From a checkpoint of a small audio captioner: 24100 steps.
Rows from block 2 of the text decoder, named by matrix and row number. Rows with one number belong to one attention dimension. Each number is 128 + 24 x the weight over its row's rms, rounded and kept within 0 to 255. All counts start at 0. Numbers have three digits each. After the name is the row's rms in percent of the matrix's.
# q: attention query, key and value (stacked) (decoder.blocks.2.attn.qkv.weight, 576x192, the q third), inputs 96-191
# k: attention query, key and value (stacked) (decoder.blocks.2.attn.qkv.weight, 576x192, the k third), inputs 96-191
q.2 113:132121134079147123095124146151158127126108149143136092134149116136148176117120113103119120118112120131140102126124139158128126105139102156144126154133125130136113090114116153138094117147127124119140173113095127111179150136148101128115136098131106137099128133147111124125138144115115087182
q.3 116:075154126106099141174125140157120135155120093099118128129115134170088111131132124180150114139134174115089150127127137114131116125117093161165096088157145144117076119156125139160126122107086094164158126128140127103129157167142133119157135194138180149119068089140147097133127149140122113126
q.4 111:147132082084159103128128142121155158121102108140153143128127127087123122141147184123095116111103124139147114141112094119130141125096104106174169126106124135121120119091140116120127140114151112116120122113130110134169162096142160188122107137134134097108133090148145119135157166102126131123
q.5 114:108113146140078133162142160131122169114132085092137135134126118147127132161142139124123138142108100132101119110134102128123136173160134148142109134132145163116113147099147108108111119129144149135120108169123121123072173093130074076137144152103131148119132155146081124101122115156144181137
q.6 107:083128127158106155148158129126177128127113120140097176133146116127160126117161096087131102133127166145073084130098134141109137122145116074119157154120112128043115123112124120128124121112102150142130135090111156121135130122134131100098113134143102170195129114089141151130126079130205178135
q.7 097:158121140127132120095127131140150082085152106150079154139111190157116122050152104138140090154142132159153127105137121093106095113146150125137161129087144097173099135141129129148172114125126128095129113056111122144079138160097136143182088149126142118124151128120137139092118149137141127127
q.8 107:133139126081131120147124118119168119102147125136123138111125107118078063108114129147138156123125159128132169143133133157091103105102177112157163082133118104151116112152104127107105146130156086125139134085103203126145136145169180104134100177096142095168145110119114101148165130130106184160
q.9 088:130110143126152130145174169163122143123117122150117121122147071158166097120122124187141135094165126105098131151134095125085130152114100157150118133120095135118162155113141165148108121102097087171115129135143127146118144077145098167146132064131141187131115136156159111159126127112137115121
q.10 093:102126152136097112146139131141072165106134158120149074128147162122143109113157115130116152129159122134127127176146104124127110156102108097131102077130095150127182120099126127134114141084091121093122130174160123126139116112096124163128148127120103140100087128120126129117145109124108085122
q.11 102:146104136079144092173179118149175145129129123058150119114112129132156120148128133136130149128080122135150080071169117128137157124128167142066104144113134163111115124092108148110132116145108119136161156089121114130091126162124128139107109118075147115084097109128104126155106139152116094116
q.12 089:136160162128167099130147093102113123091133150125127110115077160139132124094126146132109172146119106149207144144166119190170119164130109071124113140129129135133157118181171149123143094104143127134092095149147153146144117136132111125129142115167131159107133131137137138123097127129140116089
q.13 087:127179098179133164126124137109114121182115156157147075129139101095121138115056091082105104088132135099093166096130142107104164122164131121134121096133146123123139107135155156130127112104125127147100111097114132078099081125162118117085107128163128111102123131161130140153142120107124151158
q.14 098:144094126147134100077056129138129098161130101128131114126111140101137099141136093141173156111136093133122110134135177145128133112071134140148176130131142162186115149153142109123127123130131154115084111133129178134105091115124096134109099101164134121135201121126125122130123162146117130144
q.15 087:126163123157085129096086118162115136152159128156130166107130124154185149128132174165112166112092141127129166111125107089107128113136134128128139153149119114165111130120142140104108176126137123103199121137135135134107128123135114105108119152135147124212085117114116167118083137131166126109
q.16 113:135133123101112142137153179151159137124142142128120153116142116147149126141116114066108146122112094101136126127096137130056137170164183142102153146117107104115108132131113175161121128101123104154089132180122127138152093124117175124141127151126073148131112122131174128163125105116100122188
q.17 106:117132128164085151117133123137149167143105142105134108165171080128156120136123152124100113107120094104107144108155127111131129123145141129109135142136116085112141116125147116106093166095177162096132136132184105143155129098128130185116134114084166135122116126107131180190123129153140127087
q.18 112:139116106172110151138143153134091114179152105111097087126115132142069149127085106147156075154162122112098119085116112125185138089165123152108140150148118147112140150132109125113177090142110127132152110138128127169135169117117148128120136149159138132136092153108097141115091130083134137124
q.19 111:095130094146123122125159100120103154128086135143095142133143131107105107062110131130123139182123115077134167102143129160112081119105120132135087140104174121159198138157147132123092087139141139125112148111143135096140142152141091082130135147155114140107152140160127126120157139120131140122
q.20 102:138133134107129129107130124122106102159139168127178073120185138123131110155132129127132092098107115142136152130065112131144139125151125136075167058110126143129117115120130081120155146153196138158156124160139139130115105111133161151106184105108134044125095127140108122143087118107158118122
q.21 107:123116136093144125144124074087129143107110158122143149132117167144137174150141120111073113137108137110069093178098182133138173157114116180119131127109129169128163136124113118128129154184102082166109120155131113141186112120105138057119127150127112132122148154106097134092121129134121161123
q.22 110:135106128193153117127156089108122123131130112105132158116120105094124174147128106130125167126143174148149119156132125093153126132152129161158081100129109116148103148113136120145155145170135159114137119093132138125121105095137111123137148130119121107155157153115128096089110131222133120070
q.23 100:152149127138175129123099136126138095107135119130141106159147127072093085138133118122123109170147128120151136201136079122152123115122139111151111160102153111136134140176103092142116092144102172145109126131137054106154156168137144127137141069129139121125152134125147126134125143115131122128
q.24 085:125139130114136124129118096130100149128116113098126154111082094091141129169085114123114126145177127120130141062152145119163102143148089158121124113113140129108142151156114166110150166112092137130160170161050090158109106150116156192090161145126118146138097139129117128136123128088110111135
q.25 105:126143099136106123081117120132106109159168132177098143164151153132087160151152132118183071142168111161136135121152124111116124146112123138108113109141128124116078086133126090134157097116183151111091166093131171126175127125094136139158133087127111150067138118153125083101135106149079134135
q.26 091:145116138106129127111116140128153133151127123126116130117095133158136201108151104119143098131071138121135124123087144115174122145150155131157116140118148119121101133127129100170092159141171127138111136134149115107115129151112133113148145147088087124135142111110159205070108111102135144131
q.27 092:101116167098161089120082153123108127115122131174147129135092126154068145117095136126135128078125136129150165109104123112117132135093106088112153137149156127140144135104150129106113128147153175109130077104117155149168151184130119125111109175123162130137178134134136092131129080126125151129
q.28 104:158170101148106136087149148129125092099129138154114068100124131129116103106103123129167146114133125113180082117118115148122108103129120056132092154146166101130131124125118118124149125110145131115108098127144122135128122137175100138130150129154080116094167121127132142145160152106097128093
q.29 101:130085141158119141108112122123101119083155191105137150143124096124148076143150126110139155085151162114129085167148145114103179142153146101138128145154133128132155137130102128115138107117106100154133114157156119121115102087132132111143122072091145098167142171124144122122172112140121084103
q.30 084:128138141151102123161125147089133134163121123102129148100079085109142135209118147165126150111134129149142148158119126170158090113164123124122107134129089135127127140118131138123150150144138118131197136132115112128098141110106130135126131105125137136118117113115111115093140110127097102148
q.31 094:106114135101161147141101073126105098101135134147160160147130138130148132117129198143100134132160117146109127152118128141159136118099126147094134146118105122150115113134183175110150104108082138107124143166155062103103124122093111131143081117111088120140122134139142130155153149195152095114
q.32 106:124134149086104093102134133151156131126124079118145152130119115109126152138129112116131123115130112152158148131127111100110114126138073164104143114136116124120126115120154185140164159121151127123159077107118130143125192176091125124137100154137126115144130160157141082114122154133151123172
q.33 105:181123067104141094167108124080109114100112110114122096134101161143144077111104103136152123170122155132111098104139124110127094155138117132131096120094106112132162120100124084096172127107128135130159160176055145150150147151128132151153115102114179132112149146105107118135174096120132144132
q.34 113:133136143123159113113120110128127083105123128134170125142120123076139117124096112136126128109127107152116116133119092088125115138105103141080163169098157134124147094122145157062163115091143162156118128125129120180134144113102177111125154149167126146112153178105129111135109115171125127103
q.35 121:094126106130119125155148112199155120135111136174119142125182114132137088131136113130133126116131158117129130141083150116130126164118137140127136140133097176106122117117140086128127096175099156182117105094166154110134162145107114116143103141094135144141091127137120111105123098136168162142
q.36 110:119110134131113147142194133131131126156109134117135125114153095162162149132108156140137149162128154120076116125203094141117118098106114101110131127085143109096143138158099112126193112148108140115102115122127131125111129096134063110134141096083129137171116107139151130119131114123126091121
q.37 105:153108141082163141142170138132115125125128182133077127126127137148107116154130111117139109128101138140124082117150118129117141131137132063123143122126154073138154080125127136057110126128105121127134118109143146110125114162156186141128130137117170119138131067150134119110151127128112122132
q.38 100:138126114147083128153124119124151134169149145116178129129106162112133104168159098140094161150133140084120146125124141136166107156124152105104086085151117127163146133129138160174074108127129090138147168135124135102126067119118096128123162148112123083148111092120124126134135127184109130147
q.39 094:138135178132136128128143130131129166119092121098153126183139132128126141116087140154123098124101133113147117110179118150120168132133188098131094136086127117159134124140128128122085132101107130117183129161086123118123110128127139142131128168097107128156107130091128145111116170105113101119
q.40 084:125088069149134090050125133115132122098119193123107127056111163125129139112112125139114116096113134112146153153111136139123150088138171132127159152152115139131142132127097140132116133113133132104147153089135083101145114161144131106112146116108140113115115136112119140138136131171161145118
q.41 098:107162159113140119110103157116132167122192133146123147130063103123126175152115114131133126083128099148128132106104113105102114131136124132148157122128128160109093190116127168121128117119151151109157125144140136112137156112140103126142093109184141113112138126135106114107104120123147112141
q.42 097:134111157121143116129072108142127097128114109174124118153127092179123112123091137156133145150125154122107148132131139144140179122123112142145105169169145090143112109154137097160109155121122134121095093171112107098105136126115125110107182128153157141124121128122110148125100132186153120129
q.43 095:125167104135179130116112130135127154114138117126098145149111126118117110060116182148138100109128143125142147127139113073132134111111138080155125100160101119148174099124115080156182154133142092143139134107119155168150089124160162123133110129132120129137141130068129088115090132130148135148
q.44 089:170131108122144134120117139137127122113142139117130134138184102132139097092162111061179095140134122170133151165124162144103154126104097109134127107134127156146112167168112168143143123092137144147113126122124150132122147101121139120116146172099125150156090126178163135140135091069135134108
q.45 085:121143116140120159105146135116107125118119114150156110114136100133137126131041132102157094135123129066156149116170139108130160126102137154112117130126129128150123112134074090114118161119129102160137150120175151149152158145120107167126113118128127111127090172102087116214153111069114145163
q.46 083:120094110130088172099136144119138121143118152075112150153140148149139146115136125135107135173130121069118132140139139103130140156120126128128117121099161090156129125144155119119135100163155140146139123129094124108095100167124128136112134153133130141126110143096099181089160181150106143111
q.47 092:138125105143100209117141131116132130091140108134196133123093105116127169130151149118152149144146151164171116096088091171168116113136160120136139105133118156157116151122140148162111131154143132100125144100123095142125150137170151139140129153116156152161119109145105144159113152129096137097
q.48 098:159107118136098123117171121162136151131109155099125144150120136139086113188139109161127148111123089125102095140090119149126135087130057128124105164097090137106146119101134131195183127099115142151128176128111108161136158113112177117120101156168104113175137121139121111114127129086139169157
q.49 101:115125126153142108162138125147122095136120122126097130133125110160076182168166153125122139132110105151143136146134102141163111122124105146117160148117137162097080154185119128164130114146113089136128138127128152153128118065124112149124105079142133079108142128143116125118128143107166113085
q.50 116:118114112137131125152128123116091156154181100080117107123132165126097147151144111138159136074123097127134135122138094132096122164139145194100145127091137097078112135082128111129147167173138203115075106155125114108155147138113102120147123099141121108135146115181118126132117130113154131133
q.51 120:115122163143136128119077130134167183087149128147100148117109133090107127113184133157111143128088124113156127120125181156117072130161131183158104102129112078104089140112159138139138127116145096138103133128124116119109121155147090116124128075124103181129161136134177122134130168129149120094
q.52 111:096150126131068116140086123129139122110162158100147147110184153098137135145177096153128114128139118129139156145095121137191134130121139167152183109129126102136175117099141124142116116114132119132146094156126145102113128125126127167108151133162086153154099126154127157134109128118111117120
q.53 093:151121157092143112129154109122098104131142124109136096117073156115121152120136125131084084089090124140101135110124140136074143090125159122110133169128162111165122130125119106119110105146147118170169137172116113163130149116072150103126177129108135073111165119099125097134131124146082134134
q.54 083:131163099158145165134123109072107109171100092142169126134102077152124117110113152149115126185075176123129105141125138145126112114154158119139119123152128137115108130136140142109120132142176092098151155141127110142119112149133127113114135126082130160053115146127131095137106123133120120124
q.55 078:117133165133116101157159103182130143135128138141139155168147128113168055081139146099101133155135115140122129121135118109142161132099166126148152117142136138127128162122119122177120092086084172108108141083123145127150077132179143126156102122128144096108120128102131144143145117127094122113
q.56 089:113181134143146165099122135120145123109120155139089131135185140146113111112125154133118123098191132127120172122091111115142103135118084090140109123145092138092130146148172141132112178105131131117092105126127142107142123090138091111107102130134121175127135152125147161102118154151122113118
q.57 084:122100134155139145117092129114145121191145110193123114095126106132127115138136139084111135146163119126151112155116137136130164118128081133122117126137126193115105137161074141102076135117130089114119147144163123085118116145075119137139156107173114154132125128168115136144158108103156157112
q.58 085:083123141093127132144138151105117112142141088154092118106093146098141149180122125104143126043154119131112120092114088154135129150124109153127076121104147137126087117095153112119124136164129124096117117158160120125109104158125128148140117157130128116122122115130145111096109117140111127148
q.59 092:095129114117130117150165155128085084126118111109147099077151138107141186111117144088142122111145124125111098131133152133130105152126130124140139120152143143110129082115127125110129133134080095120106135108124127142158103108128115097100165134138115098079167155126129149135174120116100140154
q.60 098:129133175129163081113123096120123159132070128137124097116119172150126117102133121139106125173147119115136141143137189128120126110129098096136132145128108108144151151183142136063125111125151089136141118096170103141088136104134115153118126117126112124139107080115137115141109102153118115129
q.61 081:138133152158140122098129122132092122116053179139135100153159082159153095144081103079109173112170108124093070163143146134141134117152132124103151163148138134156113105128091129104120127107053172140133147107133135111131122148136153136113133116150134112084135105128135133120155084091120119121
q.62 082:151126113133127170169113153128195130152168124083103179140129169143135104119156139155124123168124146140138135128127142105108144119133189081151107107167128145138129140116133152109087149128131103077099102131099114104103110070158125090108131125083147112132150122108135162147121136126132123120
q.63 091:175136112110070142133090148125100154123153102151119114120139090102137160113121143102136141147115129145117127109152152115128124139146133134126113128131155157126145141115099127154121100180133171107129123123174136159136132124154161181169072128129107169095137146121140173138129155119115108148
q.64 105:127128115084110095121084137125129120156136121119111129172106097093094140143127103152158152146154126118100133132109149123135102121129164126091150151121190130167120143104102097127124107077151129144128139173146130132142128123103130130099158114175128155114166130178158102143100095125138110132
q.65 121:144122130119124129169132146154145132143127189106107141133160132132158100125121140091128100147115117101121125141147141147140070124122152161094137101194134137132131127120145138129137135137157078138168098140112123126121133134077084116142104115191110101123082120157065155136132135148091140123
q.66 111:079148121128139067151128097120101132171136178113142122133142130133106116116151147176127164135123145113110153137111143088095127118111134136122134128120066122170152133120115153126130135111147090117121142114142098108117115134147173132145091158100067169152147137135121127133127138129153109087
q.67 115:111179113142139163124151070173142114080150131155132151152113130116128128092176126098108146131091119100139158102120149160113134136102130118125155123110157121108132090152145072156126073148148123151089132092124113158118113118123132145130156146151113096126146134132146116120116154080107135144
q.68 108:115136110149139167152166156135134099141127090120121085150133140131119105099118117160135143153154153140085127157155152131119124116131112112192180151120115046129092159141129111141114130107119111124144107138126161085115147099139111147107131110105146113096111111077179109144158118112099144139
q.69 106:112113124132084116121131125131111145150141148122131090128139098181145136165108126099159127168139094091117110111104121139161136150098141150126167117105153156102162123111175131120174129151083114192126150070129179123119120107126175144136150090094131104125111158136094121113122115129095140103
k.2 108:136124153098126176134108113114144133128098124115143186176113107112141134113145148132099095135122126124098126130113138108124122128127181167129138124169102131167143114145121134095153101138131098126095125144103179133144111096147183108128120097114094136124130114125173079117107120138143188116
k.3 096:142091117132143097095174145114157127090140181161103113124087099142130072113110121117145147085122125116161124146135118114129114136089125170151144119132142159120122148096116149137139125135144139136112129133114086111113134122120128140130167132099156091123158088148139124109105127060113127129
k.4 111:138120151114152092158121109051128117155134119153151153142099108135071173172173090128147115103145095104101126092100113167133173144107095131111101118130117137113111128118130122127101128105135142129098116149124164167120133188093198115139111123129143168115084138145158148150130137128123134123
k.5 115:108105085142170123123116127148156108081139147147124108083126138108115146140080147117138105088135088108151124138174152135172128160108132135149130094168137137146126110138115204147111135099129129129123119080103072078116127149132084111134124101180105143184105114144163119130116080120162091118
k.6 102:094103132134133148153132127141117115150122077123139083167161107128107128120126192121101164118131126149091101141117146142155141147142142131117122094122142155104109150169115159172146118157129155122106087165122120145143129105174147124103127147097167134151114141120125170143144161090087137121
k.7 092:114175104148102169142152129127119165081087151127142145109144120107143133132115129079191135128136125109124093131115125089120158137125176108111111109141115113104136106086126142081099152130104099104102129144162121134161129122123150131118126106139074087124141115133092125141127144142142120164
k.8 110:108143132171089141119097135144122160140129107128160130149116122091117176138123110089115137134134139151143124061095153159137123076135125142125068168158124124112110126128050127126092135136121152139162152146136121104188123154107136113158103129135105123096154130116122123141125122130129104126
k.9 090:111138114127128096114130132172129125104150126127131137142122121141148094140154098114109115108099132117108121104124127141149118127086117132086155137105140132165118161141126118181125190109107169181099113154092112116118096159127129130154127130115122144151121151118119131138144099152133178163
k.10 090:179149149124119117080123124122152114155090136065149161138169108127141129142158126128108132133130113130140161146125134134109119160169082111145136131117135126104103179081141143124149102132125120122118151106090156138127143128145087106118114106166147136129169163135108125129138134127124124173
k.11 102:106118148101171126124178124141142062138142132113111126133140125138146117139113118161113146102129115146097137141100126121114129129149099148132172122151125093128187139136118094120106089174117139134156093135120158138093111091183145162086135148121131118151135118083070128103132144123129118138
k.12 088:141164077103134192097113123130091103159143111140153164090135141102148129080133095125162091142168162147129114160103110093146142095107114155098126139076135121150153109133128117148149136139152129130127112158155148108158146151097118129120149113197081110132105098146145131072143163118143125174
k.13 083:121151122133114080133122140098102158142140108130132075170114089103126115152173125120117103176082136164120100086149129197130128132136119090153101126128124116137125112139153118181101149130159111127170142125146157130103116141110085161136130154108138144140088184107078138151135132127095147114
k.14 097:124143125159110146141118198145115136087123107105108139145108181130139159129117096126173146121126129137116114134109102095145098165142149099127131151121139109131120087116147109096120133095075108126138102113133149060124148136133162118126143126108128150157107142166134128173140125152144095148
k.15 091:124170124114108128151073107120125144130121094115105147115135146131089138117131149148136139123139107128132133112156154098107144173123122170132125133129132161128120166124126149141119125092158054147111118163107119115208145108147119159151180139123132122119096128161163139105122135085149169148
k.16 098:085148134129118193153130137146148131169090132124115127147157146150108172126119147125099133156127110109110127142162098160123117115132110122135128117081129121132142114159105147139112127099118158123131125076175134158132113128149102142132122088128093122127178184112093166071125150136169153113
k.17 100:209127128085100089111137148144121085119136168144145126118141119145163130160126121137151107123128128099157089105064161137164177103149152112124152142124156116090128154169129144117126088115084116101115140103121128099129143109132120116114087177156124132138129125125131104117139138113126155124
k.18 115:113114114136118152127108113095118145126103182117133146112095121127126152144113149142129157161137148117150125145159153122074128123075161154100107157119131103120128166112136109106123176119152131117112167148129128130132124097065122114123103136114126157095149103081097125147160126173125170095
k.19 116:086156185147163107122100180137107191106161124120147094095092137106139110130130168145136129116170148128106154121127082150165120111131063136137129177130121103124090099096185107139113132135129118130119141126121110132118128129126156195129142118107108162124116156145138131138095111110121129137
k.20 117:149128139121124122133153137113095119131123097133100122132128153174134110088148155143142147147126154172134131109165117141146090119115103097128118130154182123114092121106113117116117135144083120108136148114098129163151128126096079159122178139113139107087158102166116139154083161148142119128
k.21 109:152105075140154110128128121132105123088136095142119132129134131142139067110120061128110120175136127129133123091174122090138111111108140094149103139125130127128151153159130126112117128133148154090116145162132112169107105138153116103142137120106119107131129142123114112163094146108086136172
k.22 110:130131136127126136109130129113180129103154086177136068153112107152111107128096138144126081140154165168147136152155092133136139127137162123111138162129109120161071124121164111091164135128109118137185114134131151102117119168158113108150136139100113116152108107150143120081113109104139128105
k.23 105:151102141105130133130125163126097120135130113129124136125131136150144140099129075120118140116095119109132157074142127143105102159147077159092157123108094133162153124181142119163140121138128155170127143136138129146098159097074149093129135134117142131142119109142118154113154114115126140111
k.24 096:126090135122131107127096098125169121130128153144081109111128141110133134115114161132115152150121117141129148156113099111085142094136170163099140112107122124116151096129144105155144154155129073175112107116153109123160126079148130148115149147166164068059123130095142124166153141148134065119
k.25 088:128137156156121116098142128124116134092137181121135102071146093138119153142104144108122157116113106116136142139129156094117104114123126113167113109129102158119137110148126120108147154129137088118129119086081090134089132140139059127152067063124122126158096137152122163167162138174136158058
k.26 088:142097123127150134172127117162136163141120097119129140111138182151087203125124129141131166143112130124095146105125132144139127082125096100117150158125096163119135129165130156121082091131138117142109137114128164119106109135177136118132110135128101089118106117152134126087159115079082103146
k.27 092:153100122134118132141145086087127153142124158130122119166102092128134162096092144087152114125109106124129103120113138109120155164148128144127072123124121146140141146099098101116087088120180136123155185131174109113126138125093131116117131125087185124125082173082150128111130149127128133124
k.28 098:170128123119119166149167122112119139148116121085134136120137167145153120128180112128130133156091129154125134152145127133128100110137158100171121103149141139142121129092134144083178089170131169114142135123167146143121146124109141090121138116133087140166157124122142098124100104138104104129
k.29 104:125159113104115134120143133139123115185106089085130142170162155140143080126150154126132095134146138105155111172168130119100144108114111114155113099083140094161140107154137109184143142108103147135121116126137149130128133105151114144145134124126151155118158124118141112133108153153127090104
k.30 088:109129133117150100160138096146145144139141133158113069147123131137125141125164157162128103147137136124122146135125108101108116142131110125132111089135118115155115138108097107148121111113135156115124116096155162076126104117150146162131140181173142150165145122096128109140140124156159107112
k.31 088:125157141128079115113149107098175055104143131107118192104164119122161086146127101147139095092104148126138145165077136091149158154160167098131128126134128142078153121164085143122167172126148119107129121116132119126130129138096138134092124147169135170115135127140093117118108130137122130160
k.32 102:101159129129127120122111140127118099125102156121111137125127150145108140111132160145138130163135134130135143160173130152124149120145104162126109127123130154129093138100099113118126138128145096097137125159112112137115152096120110109070193116113113118138133142120133093096077134125138113161
k.33 104:104119093143108105127136158146102106137150125093131111134172150143139189145117167102131116132164150110128182128098154132169140123104110158132147082148198164060103150136135152094128106101082113060079122133154162104093153081152093111134143136158121153121116087131113098118133129126119133171
k.34 111:113127126150139131125117091137146150131133138130169137125113125125142128112154138078117171087130145125146145161125123117146148102119126155166148123119133166121110121135181183095084116122111129121096148133134078153114121153165092156090152110088108116105150115128151138137155211109175065126
k.35 112:151149128116120132117129094095113074120145082130118143116138159154115073126126128081120141152102158132137124120107105108151123155129157118130131122130124090160202133112099137110124126109087154092131142095127120222120138134142126148110091130171170104143100145140126138145117127133123078121
k.36 107:109143151198085180117089116091123168113101120142115110106130065127113125082096087158126102117140087135154141143159098130115072136147135154150154134106130122141100106165166108152132122146142111124127130125122150133075139122111132064123119164137118139160116128126092131117129143148147125132
k.37 102:126100124140118117141112136190109143145128100123164193121155133126110143104180159127139136137119126146117076119104130110114147127145121120133184128107133141155107153101191173166119132154128159157138173146128130105147118092125135127153069077110130151133127134106174176129131152128123137115
k.38 106:118135107124128140131124120128175162134146124139034125135107165100130162188143088109083125091123144146148144127094148094128119129113144179133168126159102111133096144135155171113157170135105146103106111130163152114167142123116079131153128148126139125126142144135103135112121082095089073123
k.39 097:094079124136216165128136139122133127135133135140132093152125124109141119100113122127143103156131154129128147140152188130092115109104121156143153131113124052100152149104116130189140111147130102118106130101154128131120140105117127110133154119103133064103132134128131150090117130103136111140
k.40 088:081129127101140121103104169118111170131130122116078123133124163100128089079128145174126138129149087127072130106151130154106113139142132073129088146079140107108084125155140098134106128114100140165094150098129146144112143127133131132179117080140083199102128124133176139128135157102134151120
k.41 101:133168159127142112169129143116105125163132127161133157132153123133130140131120173089095132152144123130070120109098123128186128112140142104101079120075165127078154107133123126123120128130143077137085131137151132126153108142144149157150128137129076127127103146170112079161113112130076166144
k.42 101:143115140136121142098212125124137110137124105131160164132159137090132127097151128118136128139122110137149088114131091124078131106115124085095123164111117162141158092099097141139141100104110142123141145090091125129159121148138189154088104128127154143133114162103175103160159112164175134128
k.43 098:121128144130121125121136148128147129146135112111130088153152101152115139142102091150120161165151135148119110135116154158109123098160121134151110121125078167138126174093061136080077135132122136125156124104099121169144102092133124103122149145154099153148107125137127127132151121117137133087
k.44 105:131116152110129145129127142148137116128127129140146119133124107113095122162128145128107174100129124128127113128073073172126158131127124116081148130134128069141129132124136149139147101149073110138103105146154146113126059177139150164144117160131139116099151144117122192178163055125125165115
k.45 096:185099113132141145129117126101171127131134136070102113097155138202135091080106138163113114133098135125135130124138134123110109179172151124126103100095096089125126152115133104147093088141152129084108136143099100085109111129125139135189134133142128159131189109132132121124113133102144131145
k.46 099:125108118114173126135133159162132123084159130149126119079115114116120168127116144138131102121102148088159112100074153174046076133088111137141136138172149097100128127129109112123149133108087164140146132132127106135116129115122109106130186109134124121112128112143121153141134136184114083141
k.47 099:133091152152139127143134122098128105130134116163071104172074114120131133115133113094159102154075129140088121128143084131145129140155053095124128136154138128145128101128126121137146089135154129127172096139135121129118171178143130152152079086112132128125090148113123131075112100144144198102
k.48 114:120129102132168065101129127096125123126162119123107109085134124102130140117158119118116137112138114095114128137108178139134161125115145166128166116131137116122158150177112148131124121106157115163139085123121126129120123150100141127103111150126156117130094133149149156146141172121143118130
k.49 097:130112130136135103084152133132138115117084151134128125129117100100126105083131121125119127148139144116182110141140132095104133110118171115178138128106128140158141057155126061130117110126191166156139169113113174145164150141134122144122096128125128125109142127124109149138126152068154127132
k.50 107:147125128123090122141115148117110098136134130122149140150084120158158122117113149136124144132101144128110153110132143151135179115124110156128051101148137170109127132138177144102129142129181085171195142126105112114078107205098149121110152107103149123099107097099105127136153131123142120132
k.51 119:125113146103119100129173136089112128135130106116139126125109133149140144171128107150135122137094073150179106174193088125145170126099113077161129179140117148159101113141077117113182158097138128082132121135108135119123129126096190136113139156118145089180132118149124138142106142143108130116
k.52 110:139154115104099114154131188132121129138101118087120130147147177129134126146062148099126107144126089131124197100161132142130122150125116101113130143166115142117126155173108128124133174083156128137144138127121145097150105117097119097126090110130126117138134158110109141093121131112130151111
k.53 098:123172157119167134148163062142125119114109153151132108117155147135136114144095090150122070141142143105103121129150108088130157116150186141111127109065125188123145097126124085150178153125117136121094149106206148099156105136139109110099130164110114116143129120131142147102110111128135118129
k.54 096:136127136117182143123142080190125167129157155097145117109064149126132148131188111147128124093072142135142161112143126125165127131132146102123129158087129106083136159155133124168154130139055169160139110118109120101113101094121125122142125150088144151175132124082117134099136140139119140128
k.55 086:120103124158116147134119115126139137115155128143167113101146148124076102134119096136135128076128145175125131135121121119134090161119118110112143154152117125139129111132125153106126080156129153137102090138157094155103116125197128084126116123194140140128193103167126097132126115130115136123
k.56 092:110158127127110122130070151116135122122106098123146165066077126122165117173135148138119114135122126111104115138131108127103110165146102167102136123136112126125160102125099123165107161161126120137123110141135106155138146134065130118132129158124124117127134119130149110111130135181129123126
k.57 087:106187120145119114114070125130124127155127171084123150162130137136127143126156103142088131126145108126128145135121160081137127137132121089129125133136144129134110150122111107116130167121147107121128133166090151114141158124145129177170082128133097099122145156133140093140119129111118130182
k.58 087:167132114153093123146150114127118112113116155153104144131175143126078116120136118116175139097126128122127124127126151129179118122153126126103129129158063161127148130104121135090114138129149084159135116132104128126161124127109090121110131136121112132134155146107087128159125094164111152112
k.59 088:129135122085140190111107129128098158104164134125107133159130102172091142142160098176118072150128148116137121105163150126164138117117117112118098131215135110160155126124193129126118125105164127150138116135109099135120161130084073122125172109135170145102091070137126119136118077134128105114
k.60 102:152109069086131144112140136165137135146095131125131164137138121122151144152130154125153176128178126098105126104133120084074094107130125148145129114114140110075101134104126152165114130186114155122122151131137177142127141061141157143119145139124111124140128127147113092160170131110102114143
k.61 085:180138116114081143119133106112156161128076111120152099120139127121151127129127089128133153157120132130109133113142147125100132157115166134120075116130115130168152118120083036130133099139119120152125118144147139134150140169129133133119149081110155163123135143135128106182119139160126177105
k.62 094:126132137085136118136148130136117144106103104177135137146116121081164101167092137137150114043191134173138093157094102139124124136106138173144114135107133116152080134140167116120131131112126149115173135103167101104117117121154126144124122090166116137097136106114135136074101125136122129150
k.63 100:131119174181094106175108086143133106115125201141167126159112051163133122147133162127154166110121109100135131133102120151179099119137127103124131120151128126162115106082145143106112151120150102123143112131107120105167121114162140118145140137138125098127096137127139102084137116123119149095
k.64 103:142132132144142107127124082134147126129103129136136125085137168140096075065146091125115108124140151113132136141127139130134079175138124152099123133135148139123072143121153124159144137114143102160055122122121139118131130111121096130111128102141129099137107122102130111127150127128117174169
k.65 097:121146128129111194118049136127133117108137127128147159127105113117127129102078162121152142095115161140079099118133114109125123107132113081151121148136120131045136136117164163137121109142124124134152076178122119129125124150157149110128172127116173127161159091144128127117118093130129115161
k.66 116:121137124140147127134162096137098147172092128120121103102094124105167115140143113191127175154134127132134157061088136124141124125070117169142153129058137065164133124162083093130130165126129128133102147124077095116166180121146123112075117124128117109156148161116140156128123125154159111132
k.67 098:169111074125163080083100123116118136166167110099082110127136102188118156140109153113097139106149157154125097146135138133135114165151121145118143125140146106135114108120152142125112142161121146154162141156146139092171119148121112155082160142109130114109120119093137112116126126089122126110
k.68 101:169112156129169101135087154127110128098158126174091174086127136128155119112125104125125128130106123122128096137180107110125147127122108128094168134085124127131087154119147134154182108098078125142097084126112105142122141132141106121133149127154124166122101134163158147123125161129102142146
k.69 092:184146117167111116125143141104104097118144154089146148152119128121160134126148167128144146189134125121155169126109135131168179119160144129120082155118121137115168161127055134095103145157126075124144113099128129091142141130147091125099180132136095090143132107110114141169134100118123132128